python train.py --dataset="photos of plants, animals and fungi (iNaturalist)" --image_size=48 --crop_scale_min=1 --horizontal_flip=true --hidden_act="gelu" --mlp_ratio=2 --inner_norm=false --init="orthogonal" --muon_scale="match_rms_adamw" --nesterov=true --warmup_steps=620
Rows from block 10, named by matrix and row number. Rows with one number belong to one neuron. Each number is 500 + 25 x the weight over its row's rms, rounded and kept within 0 to 999. All counts start at 0. Numbers have three digits each. After the name is the row's rms in percent of the matrix's.
# fc1: MLP up (model.blocks.10.mlp.fc1.weight, 384x192), inputs 144-191
# fc2: MLP down (model.blocks.10.mlp.fc2.weight, 192x384, transposed), outputs 144-191
fc1.180 091:525472467514476462503465535495495499472471491481521434505440508476526479483528507499477469490482495484471507530486508453520494519484507510512533
fc2.180 098:504478495523490460485508502519447499481509489497528516538461519470528504489500474530507500525507542507524495524569544446455502465513504539517517
fc1.181 102:500510456477532498469448496516505513509525495450492533509477504529490499518525487461494481514527525497494515483512506507477460489501519483563517
fc2.181 103:471529508490539491529529502490456493529470519486473477493525519518519475494452479505530492456482519552518489513476502467500478502503450518458471
fc1.182 099:496523519516473479489474511493524508482510545543536495485518489481512476475578469504435443463512490520553532483510489465523555456466507435512506
fc2.182 106:481472503484462462528479535496483506417534519464477490488499499493464550492515516498504517519513472529504506512488504536535493534514495510530488
fc1.183 114:502454523481482499478517495546523493496475512496538489474535517497496521491459504499473555504506507494526535475454490524485510522520499511480505
fc2.183 112:506520480512491504469500483511469502493496515477481531517506475568514493511527482496528489508474506504496526481518506519498536525486503475535529
fc1.184 115:486540472463489506486479483492468536481499523515513508534468520487482495521566482482531510578517506495482505487507517504541486512504530535480519
fc2.184 117:504525463537525507496500497466498509504475485480503478468522474483474498494443564499544510541503475494516507523515523479512474500537477534508475
fc1.185 103:528469501481521528500518514549461497487511478517501492495521525487491504509492507494458487499522495528515542516488504483517504525505469541533505
fc2.185 110:514512523541475496512500476460466506500505504481512492503540519520484467540503502494513490481511457527488472447492507540495489547499528494473496
fc1.186 122:522499503499518462497486515528489517487498522436485503538513501453503499504478540491479520480538480467539503487511512516503480503495500505509477
fc2.186 124:513474547512522501506532543508491506467463493471512537535438489510544492469521502499436490485479511519531525484541500534512521503495533502512460
fc1.187 120:510511497538427519504553532497477504489489475535495522536526495503480519530539471492513521520526445467478561472510493473534505525502476513483471
fc2.187 116:513510469522514504448514522508490461519467474477495474505507468469481514521524537446501504507506496504484480527508515492495533490507493525511526
fc1.188 093:502481466485467513528500539502551468501492520473472499481540480542485523494485470505479499508524518440503480449494557531528535480515485520533510
fc2.188 096:524493467541507452488497493534447512479527492507564493515464461504481494486493467494492459473537459485505522489472488536510484512510497498496518
fc1.189 104:491525517502498492525525487494491481506469561554484537460516506493451502539509499469502503513474526538488498485526513482486539538464510530466516
fc2.189 100:509509520517497492513534447514503518484487536503511553508487523508452491490520505501540472491498506502501503496534455511479500514499541531555501
fc1.190 093:498479493434500522503543517503551501491454526485442501519483489511472478510495506510478509526435494501483471473542571534517533512472533486484489
fc2.190 089:537535496461515494548437551492466465464498491465506477476522527483500546520476498493531518520510495505512552522519496521538498510491440468493491
fc1.191 096:511491502504476472472470521503464542509498502500529527470518499530454500553501500511509520518541480517506538478439450504494551482494520457520493
fc2.191 096:514471557469468507489495474484466472529474521498521484515506493487517499509521486507531463538474499500499518490525520540512524519497469502523436
fc1.192 099:485485499480506514525468521499463506489468501468510500507524535497506497502451438529537443489484479530510486502489539520529517520498502513517488
fc2.192 097:501459513504506501501509502486512527455470457493481517488508502513505502533525494500487523469492500543534501487510532522498486449486493491502508
fc1.193 100:480523526522499495498514520551482491482524529499494451538501502471534505503512486452477422465556492445521496507507520504502523465555485502496546
fc2.193 105:480517507500491488512492484473515561467528484510413525503492511497457494524493501499458475480523482504480500500475524491501501533544535494497499
fc1.194 104:509501493497532510515520493453466504514544543510524495506503485463525513498538516527478475433476495441513518514491492491521496507503473471467474
fc2.194 110:490482489465533461507459507471532518498452494468489478528505506503498479486489487504505475530489506465524499498507502484525538538488507521470520
fc1.195 099:491480513510505519492511487524472430545520523482514510481515501492524470475480492496489505508458511544525509493514501526538484498498508473497486
fc2.195 101:503488488529480467493518514457494522521473518445523493492561495510493561495523459539519514520510487459544497531500454537529489501545465495495493
fc1.196 105:551463491475494477487490534483486510506485519473508524516534486520520486504490474494535525471485495473546469501485508499507466499550472539543501
fc2.196 105:472485543499456520499497495490513445489495517531494504543467460498523515494506494438497508494567480513571432540485473519478535470515483499494490
fc1.197 100:471506501524494534475504583454476495463487535457483510502526504499517450535505467526510536485483497485545535505482492505510454508529489484504488
fc2.197 101:520515436491529470483530474524491556460491508527484480532492474531505491514516543501509534457481492477486522498512531498519516474515481450493484
fc1.198 101:484535501458487553467488541515539486547494537535496512543487485508485550491543456475473510495514477492473502488471506475488481500535512524525520
fc2.198 107:497487512512475462489503486482504489500485467490455491502462476481460523544526467481547479528475487531506482520505511491454449512487540522500490
fc1.199 099:507485490497531471508462534515477483530534524519512526511499535509519474454524504499497468515563532472533497511502482507479514519479547482480508
fc2.199 094:493509496531501470434532466488535501488509501542568493515524494477453512482513515498521507517499569536505527519500492485520492480486502466467533
fc1.200 095:493517502494446504520488515469506470542494510465533497508504516532513463506515507488530566484529470456464467505497511495465471479502439507484494
fc2.200 096:541522514484485465468495480476517505539486479523527507490529502486524511455501506494476475488537514510527499522506494495485517485484508521478501
fc1.201 094:503526530498494495517489542546473413518483495508515491466501482501481499474496485498523501525468444543476483521477467495500512465492512517528498
fc2.201 100:504510428497512520494503518526515517494464486512473517488500499510519492477486522525466505517491467494507489523520545562464531505481483501487489
fc1.202 110:483528520523483479516498526512476508500505469539496511484494491509533481519531492527459553481483455498543538496480507521479488518496534511435540
fc2.202 112:459515464477511538455498471468495516532510500550492506485496511508513506489514582546471505500496506500473506550505483503489473469496503501525483
fc1.203 112:529498480455528531512527530532456450504464524497519572492505546486499508494535534486508517511495499498524494497492507487498495515496532509476530
fc2.203 115:460480494511499483521523507482479514506516511510493523487479488496449484476482488516543496508467511492498477502541507467534518512520508480472538
fc1.204 108:568519478475531483510494451512521463501489503507515519489495493461529546476475464503518513495505518511496525508467508526485525504498484477480450
fc2.204 108:474496526535471479541496480511527513519540513499525521497496475501504534490485510460496514456550506493521539465537484479495515505519504471495470
fc1.205 102:547509479523518524559469485505472513502474518479500494485506494496522521438546503497495518491494480489509506517475521518472544498488514538481519
fc2.205 102:502449499513488534499494484518529509506478541513475513507463550499540557486517485508544540548482520504446460513515478507498532495500516524537528
fc1.206 094:561479520520514524472494467515572507500499487519481508484475491445449475512483476490506504466531507510537535517501476506506509476491501499495464
fc2.206 093:480517512477522524464463538520527470469483511504482522466537493494491492480494478490500491530500523485494476523522530481523528513511491509500504
fc1.207 021:503512515518496541437463521508500515524485513493557519483459489510489455481470510485506500522535496466493523523490503490465476476495513541522469
fc2.207 032:478546497510506480528506565531484535537469496491508491518519485483503513496513484516504516535524490526481570487532517526512527498505527510503502
fc1.208 099:530476491526486494503534499488437498577482542484493522517477485509513520525514524521539495494485503489504467493476498538489515500519547543484476
fc2.208 102:518455508486520515487523475484454490552511495483471470549449519487498489482493494503502513494489520488475497452528533480494530468477503519516540
fc1.209 104:568545475463533527483465506452501466538491536548525497520496506465480491497441474515516478484471516484504467478499495540444525507514500487486487
fc2.209 100:475542493505516519495468496543567520445518550506559537484460516457484515493484520496490503551525453469519475522523513508470501490536484516521515
fc1.210 098:500483504505494503483457544509477474513539517498505481497503460497511446516498485466493452518500453493493528490460540521510563488503520490498540
fc2.210 101:479516476508511526521463516515520483530471520506523489487487479521495481514487505490496483479533528507518481499456560461485489478436563466495501
fc1.211 085:534535499511474466500522512503538548496452485486486474500477520532480481505540500486532450528534489512470515515447533500514535483493508561523527
fc2.211 082:473553477515467508483515533507518502539536495508505507521490550482503524520496511512493480517480481464476510462512492476466471494528522506466500
fc1.212 105:518527499519475506500536475515512462489498450503516505520467503503473493525493464504523448502511507486542502503515529524495507487523534483583501
fc2.212 105:504510488492474525486459484495499526516500500527490489478524495493533511541453472546483484515513468501527547510497510537490503521524501525510525
fc1.213 112:510527480530543482445525486497467521494500469528543500492482492467489519490498461469484499522500470451521502509488531484490521487512551496492516
fc2.213 107:503481517527512510493557505510497472449509481488479513504516530481513500478482512486526497465496530514508527503484503526481534537465519463522536
fc1.214 095:524477480544523488509498585497474492524494510498527544501501475439516507503470508495492462454447494458517492473517528488503518516495524485530508
fc2.214 102:484541496497473528461529517483481526499471496442550452486523517519446466512505537479521475522506518513479512485517491473525462537490511522485507
fc1.215 114:502480541492462536477447555503497484509506493470444547495426508533532525484480501510476503451459522493515495482522515504525501529497481489453547
fc2.215 116:488520467532524471473508525450530512489518500478535510535455527520535525527504488459486504520493458537488538458495489488509495524502494516462483
fc1.216 108:555481512493496515505466478528542459550494517529533524513508466465513484509530498493495502494494486523505499495538493474497497476492484528463486
fc2.216 102:502506507503505519523518466504547534474525486504471516514512490506453474505504486486536496550425451491462497559495470508500493493521440504496472
fc1.217 102:512509520461506512508503539491501513475481501511481519479499521489536515480509462518491501487515517453522509505523484480562499509484551504481531
fc2.217 107:501473529527466535504499485487497459442490496446540455541529522504518502546514502509524463529463519482472463527491501519491452485482511507552502
fc1.218 092:492474507525511490514507506505470511558484500517508489524522492481539506495492509466547513491490455457495538522512499497501526512495471504518513
fc2.218 094:527464514444476498551476486502484512480529544487512552518431526475500486482468536515529495525523485487467492532471488479492451493473522513521463
fc1.219 092:527522478548513453537467511528528482490490527526505497488461488488505461525544496523462472508443505480494457479444519517468516491446487508498467
fc2.219 097:475498509492535483496496490534517499473496487508479505532505487452499524492472493475516549503511487483510487479515506488528495495452522485526526
fc1.220 112:511531495534481554528493471469506448455512525488553462546493524440490498502508511501518489470505537481511442480512500522536530495516490469507510
fc2.220 103:504507515501467519482513461516504498492553493515505484493526520519501478536497476518475529484457528468524535519426485472527490544495513462482487
fc1.221 074:503520511457486524502508480492500546479481506487527543497497496534499496471468524526503482498447489530481515491495519494505482581483494474460490
fc2.221 076:502514534501525473513464517463456488491477516502512532538517501485508483484533479564539494523463470505462532512457529524527497511484507492491482
fc1.222 100:522540560510453498488477540510481499481487472448523512529508547518492501488539547460528519511498491502515473468495502484495509519465458519491509
fc2.222 103:525499526515486518524492521531467473509535501473490512488514508487470474527478453527463495526489488522486538526529507499492500512521503503490544
fc1.223 045:483478484477500522510447517523485478507504503482497501513458538454494507498538547499514510474522518451504506504492510526485456509495568481485480
fc2.223 046:478534523516515479529508568502465509526481475495531480504512495474495532491547491507503454517506499485492538473525487555497523476467525498490545
fc1.224 096:444492485519518487483451529519532485525454507455528476504505524494488481506492484491504495451525509488480504486493505517497484512482507551535478
fc2.224 094:483490492472461533476536504459457512479524454510525485527490509516529534471503490488501474530500532438523480526494505449501521452467486506499518
fc1.225 121:530546463521472522522494510502508511508531515509466489488500490488502507500537496508495453502495541491466557535512511544502464534536468518464501
fc2.225 109:488497469542486485481476523491486504495538500478498499491449528476503513472509522535492518493481565486480507528445548522501517495502463518490468
fc1.226 112:485526497442481501521483515472476527522511504436500507499508481489501487500537438475512517521501505437512517526482513496492502493482505518505466
fc2.226 104:477510482523452519468481486467532481475519511493490542486474505489531485478537450504505460494474521504497523513494498478506495500473504490511480
fc1.227 080:534520486485473511498528475536509536556471482477500527531509494450490515509483540466507544514512461494503524513515440469530492517500496496501479
fc2.227 081:502483522502519526509470515514470471540514428462488480526565505433499517496483502469501521543538504495519463458488490514508517471510557526467493
fc1.228 089:553533483503511507506501506498491499487487541485512468552479506487463481488515517477511481501462500496508475478537538523511530502495542460470527
fc2.228 091:500465500497455490548474471488501461468448450506517491533499493453492467519527483489477510542520526511508479528507510497508514449482522494496495
fc1.229 096:485515507543511540469499461510539457506484541523510541516489515460520457486533502519500505479482513492490502509459535536537520484503477530479504
fc2.229 099:485503535516509478508494508459505460510481470490529530499476496516503511494491521553496489498472493499527514493518497542530493500571494490480494
fc1.230 088:518507541517537500523487477442506485500488456530561549481457499476495533533483520528472463472502494474483523491517487519524488550495509496514464
fc2.230 093:471514512478470508509491511456473465518513498500465490524458456526528485506517502463466497481514539516493487431511480482518480528484559513503476
fc1.231 105:517546499480485523549522509486507475508538492501473520494470467502491492533533469485489503540484510507487536488527488532485574449505517529501481
fc2.231 106:520457471511489521505486486497505505438515445507503502505523493520504505527528474500487493490503515484516519487521499532537498460488495459544533
fc1.232 084:509517498521513510533512506475501468528511484491514493473477523512474536525524507519532482488538463491504490503477465508533489510515518512496520
fc2.232 082:497532494525482519461499549527503528450503492529510491492524481453512553485519498503492502482491502476529537491505511509461481477520476486466486
fc1.233 094:481527474499501497504517464481520475515456544476495497499535508482489534498538519479461548483477529476500529496478495456490513509531523505537488
fc2.233 089:461459513467505519499530505474489479503500481498499504495510543510491490454517499478454526511474480518516476477509489466514458458504491548507509
fc1.234 102:526536491531512509459472469498484490509482535496507509461515478458485476478531531480492495508505523503531539492515496539504520502489481506544475
fc2.234 102:530530472493456507517530434514518507522523449534480504538489491478483466506483516517492476467520498503508514512497477507444514503498541504520509
fc1.235 105:507542482462501495521475559499531490448521447499535523469490517509533509565522491520463452498458475523515519525486482514511522525495492457484529
fc2.235 102:489519517489514463527483538527490514445473488470480465501511507504485517484504491532488485503528477484523508493484511535496503542536449488487513
fc1.236 087:571559482478508541489476503488493477489542541492466466485457522566524471508493501460485517522523504512470488512502485503503510482470492497515516
fc2.236 088:543494512469555497540500495530515511508526491506524513496427502485478507533482493525545469490515484476501507514481482474499496504541499490484479
fc1.237 064:510529507492467493515509480510483532505545540505465486471453492495513488479477541475509544512525494497496474507498538497495469537484501508532529
fc2.237 061:482534491520505457502455501508504503472492506498466484491535467499526493484514540513514529494509535529511543498510524522473511516496530513529526
fc1.238 107:534484475494500500527488484454460476510499489489555508467490464472500483470501460496456513457489489509534529496505480486487514511483498475494486
fc2.238 109:461505438482495543490555534532506518519469528510517494525493528529473448529476473515556524513517485500530541475535518496516439487498527528464473
fc1.239 092:460507463505526532476503510545461494571509488569497483476494521484487507544520530500490487540503523522454486515501518513448489464463462542479495
fc2.239 089:479534495514461513540504519510539523513503485497484466536483524545519468479462514435560543498457509509506503473522477536486509544478517509544534
fc1.240 114:494481473489492521472495481491487477499486507492468516512502506506520464469547487523482500507562480527501491476532491530516496479514493495556507
fc2.240 116:473498455521503486531498520529496497455515485467537495463506475503508466533495493506494478488455511528530528465492470496505537507503497486531519
fc1.241 083:495537505477513459476561484510518501541495521515497513487558525477505503488511461492467495492483501510529494489549481538489494518519492531527470
fc2.241 082:518510439495492511513502466510479525484481475554531489486489503499490490475498520503512522483479490477485516488526492508520470505481537483507503
fc1.242 106:502498492446465516502451493526523496522471482530518456486535461478502497492492488465507469460481512452483484475503537469491504474436507493428542
fc2.242 102:483515492496479508461497484479486525508454512516520461504504507507494484539525507466474487493508539507461484533469474489546508495471515498466497
fc1.243 091:493479560491464526502494471507459475481467504486529532466477477467498552486484476483487488461503499484558506517452493497507544543533515475494510
fc2.243 093:533504472501510519478477514487477494500459500499503511460504529484465507518477509510509493499442522428513473455515506469530513487479499531539500
fc1.244 123:490505465461518471522465497543451501477470513476522528541490478538534553514484494441533510532495541495493516477465520525493464469489497508485510
fc2.244 105:530486489514510472514497516507473487503500482524530504504502507502508592474496517513494516483464528517502513477483452513525473481511551490509498
fc1.245 102:512508495498517493490537483471531505542441480510492522494513450479527474454506486540478489518517520489532504538457468441535460525487535552522459
fc2.245 104:465498489488514479549438504512474471531539489485543462504460528522481535555482480511474494538504480526490472462466491515499498484530481525495468
fc1.246 111:521518483521507472478519491522491505531489494459518533532534498467507466445494512505497465498521535475503493504523511491508460473449472504517520
fc2.246 108:466498512481512534487505489527502505503472510497497495490514517509456469543533504520499458475509500487521520528502511507505470501477497490494511
fc1.247 105:521528537481509507514520512544528468487479522549488495497491539471552475509463454438495538508506522478511520493486490475494529479511495457493520
fc2.247 107:527483557536494487523511507483543502512519526473517525512499540460505479476472497491502474489550481536483478547489495531471456467501512521474515
fc1.248 103:515502480495508490551442501522479445492518524466525477564480494509528497479508474533527508560477505493543484500518506501497523552530504552531500
fc2.248 100:530501528516506477485491524481468531468511465531584531542498514537513442473489486501485548478471480488501494494545504504530515516477469525481502
fc1.249 100:488485508501531471483483521516477527517494517522502487475422546483442549502522512471511505477538478473487505434525519539510484500513476532520531
fc2.249 100:552501489494496475465518485485511477505481502491505513517507528493515527525521473470486529528467454527541456503521560500501520501508458461516511
fc1.250 110:506537479505519551464453492546521515493505529517507529528462488508518553487556504465507463512499489506572466514479511450484487490503524512492494
fc2.250 111:457490462535483524487528497493504534561470481483453486494484422518525564516529447496496506501457489465459486457511497513499510501481485519482477
fc1.251 118:496511492531502500482498525485478471531500539451513503501447495426517524529554511504491460527477476500524530509469507521537517532498506518506521
fc2.251 115:462511513513515510543497524528503476479478506512494486512492501488474491504475496479512464501505500490453525488515509511505483476518465508494519
fc1.252 104:511481483494489514516492528511518495500458467500483487520505473514492511490459533503520467491532494515486515520527537504531527444447507487526489
fc2.252 100:497509515516509527500502501533546466570527458522472525458478515485470513489496522491519481517534495531484478484484528475517476528495485479504523
fc1.253 112:466526485486475479450505494493461509522466434478516508514503483511500496495512518474542499482517547479490541555518556498545499469492482512515499
fc2.253 109:486537514491521482520486470503471477498446487487531497502484448491509527530517529493524479510460526501500520566487489505525527500507521513466496
fc1.254 019:496548476482489509485476500503518465535483525472571484511490527485464484518479494487475491492494518495521549486479491508458469499521522513492473
fc2.254 031:483550518517497482543502562516481531536467490499501501529536485475504511465506480528495500525531494528485549474526524546487522493512527486499504
fc1.255 089:494477519502503492531488506462445504509492454496500497522490479497517536488492523477512503423532545521502533477505492521530505453519564506518475
fc2.255 089:514511501499495524493479511452539542542497504529458520503493488497506482461509506519512458490532518478490511493443463509490464506561486548485519
fc1.256 102:496525495498492505500453511545467504525440516504471452477495443529502500565473467506454453476477491494469475508510532488541498504519512460515518
fc2.256 102:483516511461468484484501529553488512493485506503463532512539497500454476525446505466511492494542495483517451546475495529504480474510469487481511
fc1.257 089:531513501515494483508466527562442471527483446514549503488545506524549474512464511527503489528489519477546493510496493501505487490495552497496499
fc2.257 092:547490498472499524511505531520525510516529463482520477539447485495511472516507497486486522506469513506496492495489482511479542461521523489499502
fc1.258 106:501517479490466536515503462525506445522469526449477479495522520510514494478493486502530457539479492503517503503500499473477513482500535517490554
fc2.258 107:537502502506564517500543509476498530498537540503468474499526509513482496490499501533501463520459485523463495487512516473466469526487548529526493
fc1.259 103:537542510472501447491474540486494527511500486500517477506526496502487522498526460525499506496553502511490548503502496530548489474489519508534514
fc2.259 106:545529512511523519453531495511510522494519502541520547499476518461466498507471497469460501504506469510479528486475516507497555494485510495543509
fc1.260 114:465519487521450455504480519505490438513483489498469496505489500521532513557538487486487548501513496509526521506505510525495521506476488496506535
fc2.260 125:477459506487517517519480510476522529526494485492509536497500450501484506540562519517488492515491461561475534502525526527472500489488503527496445
fc1.261 103:549541497499549473501502462490471516525533532488516506509460508447534483509526474514427506510518459547520543496533499517516507520497479452461535
fc2.261 104:456466526481528485471506508484530523512508486497467534545486498501448496469548527490469477479485479505568494479496488487498482489480509485480496
fc1.262 098:503521473475498497486478535460476471500472485512480507528538502498522503511512537537519497515519467468483489463503473536540497413511538499510507
fc2.262 088:502487503480487540513520509498473496490509538494542536487480506466544483505534473509548507507445495476528530516476513529451481509473501506512452
fc1.263 094:481512500499500494498490553504498504507508481531492505521452509471512531467516518539484491481429534497465451498471507503455498438494551539494488
fc2.263 093:505500476526531546480525495553474502452482502507514509556498502464484481490477481483502505509505467478493455499515501461524513509531521503560489
fc1.264 095:516504497515498506505486523481469478483485472510513518474493475478506489543538501502498478524516488455523505562478461468494504468515519499451488
fc2.264 095:493545477503501501547546523512489534524539520510476520508526472522545502503452500491495459509484479513485533470514501485508517512535531513491483
fc1.265 102:476549517482475549502492521527508478504471531454494497496498522507473489504510482457509512523469492514520520452512519491556477531461506515485488
fc2.265 095:517465497435491492521508510495493488533522491531496481472511542511489459494518525462506526505501523465565473522467516532519464484477476501526479
fc1.266 109:497509507473481521494480529503442500505534524515469482508439568483490497494516483421488427514535496505505473498471546543526504502512529489524490
fc2.266 123:501530452476499495509513534451571505526476494468484487460497483497543506517551496565460494500495496504501522507499525515501490492505466535513491
fc1.267 085:502507541509449563493478505511473501517511466513518548563489500486508516494476480548505497522509536511512523506512534478507517512499533488491518
fc2.267 085:520502528495508474521487485474490518477468533509476465495488489530520480529531509522464494559495478517514552515518534513491467483526532485493489
fc1.268 088:528490503483485495487517481504498472475513539499504498532571486485476477517425496492518468529483507525479481504471466503517483500480538474551491
fc2.268 083:480444477466523548519507531521503492496481487462463467500471479472541521481490495476507485504477526540494521516538547474540552500481473499546450
fc1.269 109:482506492477472539513495496487534490527473470501520484487533455483484526543526550520494500507520483481479506484508485489511493477491501514516495
fc2.269 110:498450521529501556501497498454509510486517567478514515474514513472517488499500481522485502540487463445552461503482468484498522498519517492452520
fc1.270 108:532520455549507486496505463540503505550492514506491491471498486489463499500513447498532532531488507478531539508545479498495457496484493553522498
fc2.270 109:497507496516466517477476485502517515522500507496496508509462478509504497513466469514524542529479473515497490497562528513514467525470453496515488
fc1.271 100:525526474492459551518502488495505494539489526505518479492469489539521527484492471498530504500527499488496567462462511486505500500474505534523539
fc2.271 093:492488526528486538517420496506492534522520516513514477518523495487513475505480471495479472485499529501496505520457481459512497485547523499520486
fc1.272 089:517470522509468508458506481509473489510512491456511539525466525515501479484483472457470476506491486484529464487480522464535470528545525518536498
fc2.272 092:495497494516494520488456495507469463517528538484510477490489506528477536523502510466476541480480520493507465471494478477528494547508509442527481
fc1.273 120:482480503524486497505460520508554475509509522484485508510482505493517535523487478510451519509524503490537517491523516499488512545503494478536508
fc2.273 120:475492493505463482453465487470527471507527488473510475513539518521503506520479511535483509509461492475484518512484482501492519548504529523523512
fc1.274 108:515509510517494536462505541497484465509488481500489543541468499541522491521482490505519468434508459504519456477505516479552476522500522490506487
fc2.274 107:505465550476507492464517481510498505455526522491548513494473525504514514541523444499504499530485525532508472513522489515515518484515486529507531
fc1.275 100:503443530502519495530445495500483499506474512499535473523485506507503527464490493514487487498506477464511547494491529513483522517507510515490472
fc2.275 097:554521509531471534503500497517484528490517476481493477493484477508451474525503491511505505418504496498479509467470513499487492514473520497476516
fc1.276 120:511498551517493490484522532496509531514492497533479538484518488533510440512480552526480516512497541516488510491515497530471484416495479500491490
fc2.276 127:500474550511501490512483529495525477519504467536501511481527518507483516502488479493514511447473536478483477479467457479535500491492512493505463
fc1.277 102:441507536514499515492504446541491507509506488440494493451505489537467522521513523461495536461521544481511531538516507525482523435503518525516505
fc2.277 104:486509469513512447541514485494495507475490501482499455496528526480480518490474503512474460542503495476465497496529521512506541507546538488474494
fc1.278 081:492492556530506500519484497512534479573510471495472447499483512527537461517454494479480516442524540489474495466476521466540502491485508486530549
fc2.278 080:493553506517560505451512524447502472491497497477508491519478487495495490477496509524486513523488470483479516544544515487478543501525498522531478
fc1.279 096:510486476519443522517458487463476529448493488472546473490508478527506485525505480498501504525481518504488510470466486461483506530465506541516504
fc2.279 091:527513475487527498510510516512508501452495466500446483498519499468479489469483469535505490531496492454480487477480484449497497491491517485471488
fc1.280 101:476517494465517467489480535546482503505503485491474512510484531492491498500486492489466507552479448557523457486480500525491476554496483502557531
fc2.280 105:490495499508508458511515489501507487512491490477484470455522570517492501463510493557494518517503502448516491469490434528541496497463499435513516
fc1.281 099:484539490519490481503525471503490494509505480512501461499506492516512463564530467519441494478502509464532525470499519488510508502508517474487500
fc2.281 103:509522470593554480493486474541489550477469485509478511476523509544537511474557499530487514523479501513508487489486452504516460478509510525489538
fc1.282 108:469477476465501496485542521513470497531472484511514544520491496478506500473483526517497462526507460514519484504508503537501474471487515475512484
fc2.282 107:506476446505467495516494534524511487500520445471486509449470496543509530507486485518514466446478523524507473527476502483464542448510508540529475
fc1.283 105:547521544479507464512488484523460506504496487525516497527515488511491498511478476491500477499513477452522546477503495503512541548533514485504521
fc2.283 109:496552537478542458493479486501494525463517481531512456496504492530517537520517515488486511504542500489440506479496510464546501496532494474505481
fc1.284 103:473521483510526523483495523497464479515515498491492477469479473511484530519552502505552526496520507532507536470521460486522486521463515483474507
fc2.284 102:511493521510447528495501451501498475504489545494503503504503508512499523486474517458522521529471494537475457513470520492543461482538469463520482
fc1.285 089:527505451469510521483481493505491527513486498512515496520505518514526529519452512502520493472508544482546540491538481503533505478507505509501525
fc2.285 084:462524499485514485525486517514526483522530538505505510493519501480493538480501504488467480477487519504436497494550478540498446552493477490455493
fc1.286 110:468503460508497508502462518467503486508467515495473473473519508506482516516570454470519534503520472527488528495471526522520513491509487530485487
fc2.286 108:515469520511484517464468528493499514517498481497475490517468531482499467501533517489487518498499486494513504491506496542518499504495469508539492
fc1.287 080:490495507498476489517524507509518501504485471483564515499502501510496507524503482519466502508469505515475551468514504531460534475463579478470501
fc2.287 080:515485472510485471513470482525505464480465498516447479496548512460511499468488488496516507508483540472515500527527498472496451504499481542463516
fc1.288 123:472487531556484497481524546481534524536471525493520496517546509447511463500493492525555523466471480506448519532507449485554474521503518514536480
fc2.288 116:504464532496516469477504506518550494518553521519527528486526510493503477487477530529515489492499521532499463538524492493535487494522495494530485
fc1.289 119:480491485496527548507516555502500463477447490504483496520467545480479537504484510508498526554519500524500516480494565553517508482493527482514478
fc2.289 117:526523537492516530505499462523502480550518548512503509530504507518486467487536538478504511509568462544515487553499433498488463522479457497477493
fc1.290 091:513466499497456508479459503471502507515471506525503488463495514480536512507520502530486467463515498507487480493485533514510541435506515488512507
fc2.290 091:473478530518460515485525499502483510464490513455485527506484494490503500501466544479498503510488498513535466505490541502494489521526521490530497
fc1.291 106:468524466508521476487503567531502517537475496503494510492497528474507486484533496513518506505502490480502496484488520536515463508488523463494490
fc2.291 109:568516528478523477517495494525531505468473485493516503465512510485452503510515491481498497501517482455468542485441512465511509491519530517490501
fc1.292 085:530502503453496491515466495486507498516474542466526508488500542468477499506512525533507491478473505455474512540507518517500462547508539535504513
fc2.292 091:554495490480497501517501513471497488474506498539489479524552523510508450462509496477550561469516502518515516529495504519510478573492470474489489
fc1.293 093:493497552460487477503556529476500511519536484498517515493526534485540486493462505493486533506486533465511553489519488483468520482477499503451439
fc2.293 089:502489502485528503475510495476489486511560480530496480469474535517500481489464505521504545488529455471538544478474505492510503459511522514462535
fc1.294 098:520484533515502496492493513499490451493516502545479489482515502478487505489464503468463478546530482515521482481476511531480541504477518490486493
fc2.294 094:474503515483522498538468495455507529500512472474521490508432516456491542487538478520491532527436510511500516511444501504480459523523488494517485
fc1.295 092:524473474501494511520512445501497501519501513500469550505525537477484457471480538477514524554484455513450535494469551491522504454491509537517486
fc2.295 091:493506480477472520495537541464498534475502521494505508490485548497464477489492492525502466468491503518508517529494576467439457507513497492515488
fc1.296 108:549525451493531516474476501530490502491527499487472464521471493515525549518489496454504491491535517542468520543503538491484493510516511515518497
fc2.296 103:517485538492492495532464489523536551510528522487526520488474508509535486528519512512499501484551471497471473504462506499499488477506520498462547
fc1.297 093:523479479520484505501504502514527491501491503518527463485512473493508495464535507490504497505553480490528528486503504470463477481519487492471486
fc2.297 096:454474512490503464509508474491501517483505563511540468487492536474483485475507468495499435476467502467490490496488465553464510478516514531473464
fc1.298 096:486525517540482523526467497539511488513467535461448468502523508471530492503536490507487540563539524514548521481518488485520469511511520460537456
fc2.298 102:531512473506449542466528480495492496532474459462535525559499511515490516523455509465456490536510495515483453460521508492454461498492497484523515
fc1.299 087:516515484539497490517500480529497485499469514458514510523472515521519470493479503474483488495535525501519515498480536508440521502473496516478523
fc2.299 086:508530502488520518519491528489469503491491486496508526502483497454473547492515523541530495530490543535495511524509553501524434486492481474529483
fc1.300 111:475484498474528481501503522515446512494477485518517514514483499494466478549482530522455510515516518462528478502481503504463497490493513517533468
fc2.300 113:455472459510516496465510479498484496491501489486506508525512490464482549515471470477472533476473495528517520495441543498496497467457502495509493
fc1.301 112:505521455526478485467527537520507520471494504464499489475491479523449519532494498498509456522528472545480530546525505508468517474520517511518525
fc2.301 114:505536486482494525485501532494506494556493525511519537465494520519516499510496477551452538449514485524491476499498535515515511509503509517497518
fc1.302 121:499512509465528471533484518438481511524495530526490519497490547490515454534531429513487473536502493504489530510476525479551517526474468462514511
fc2.302 124:516489523507519542516527491534543501525485491499452496487504474521525454513456474520505470474513505467493513494495495512506520517511495455518490
fc1.303 093:507524465493464524518487515520535501520463473455522472466458496513491512527462491495464520555473532525509528500520485466517501534497526501456538
fc2.303 097:551496532507539522509482478469515553489519504496536504517486519507488465499529498480496478490550480467473550486525485502496484545518511519498511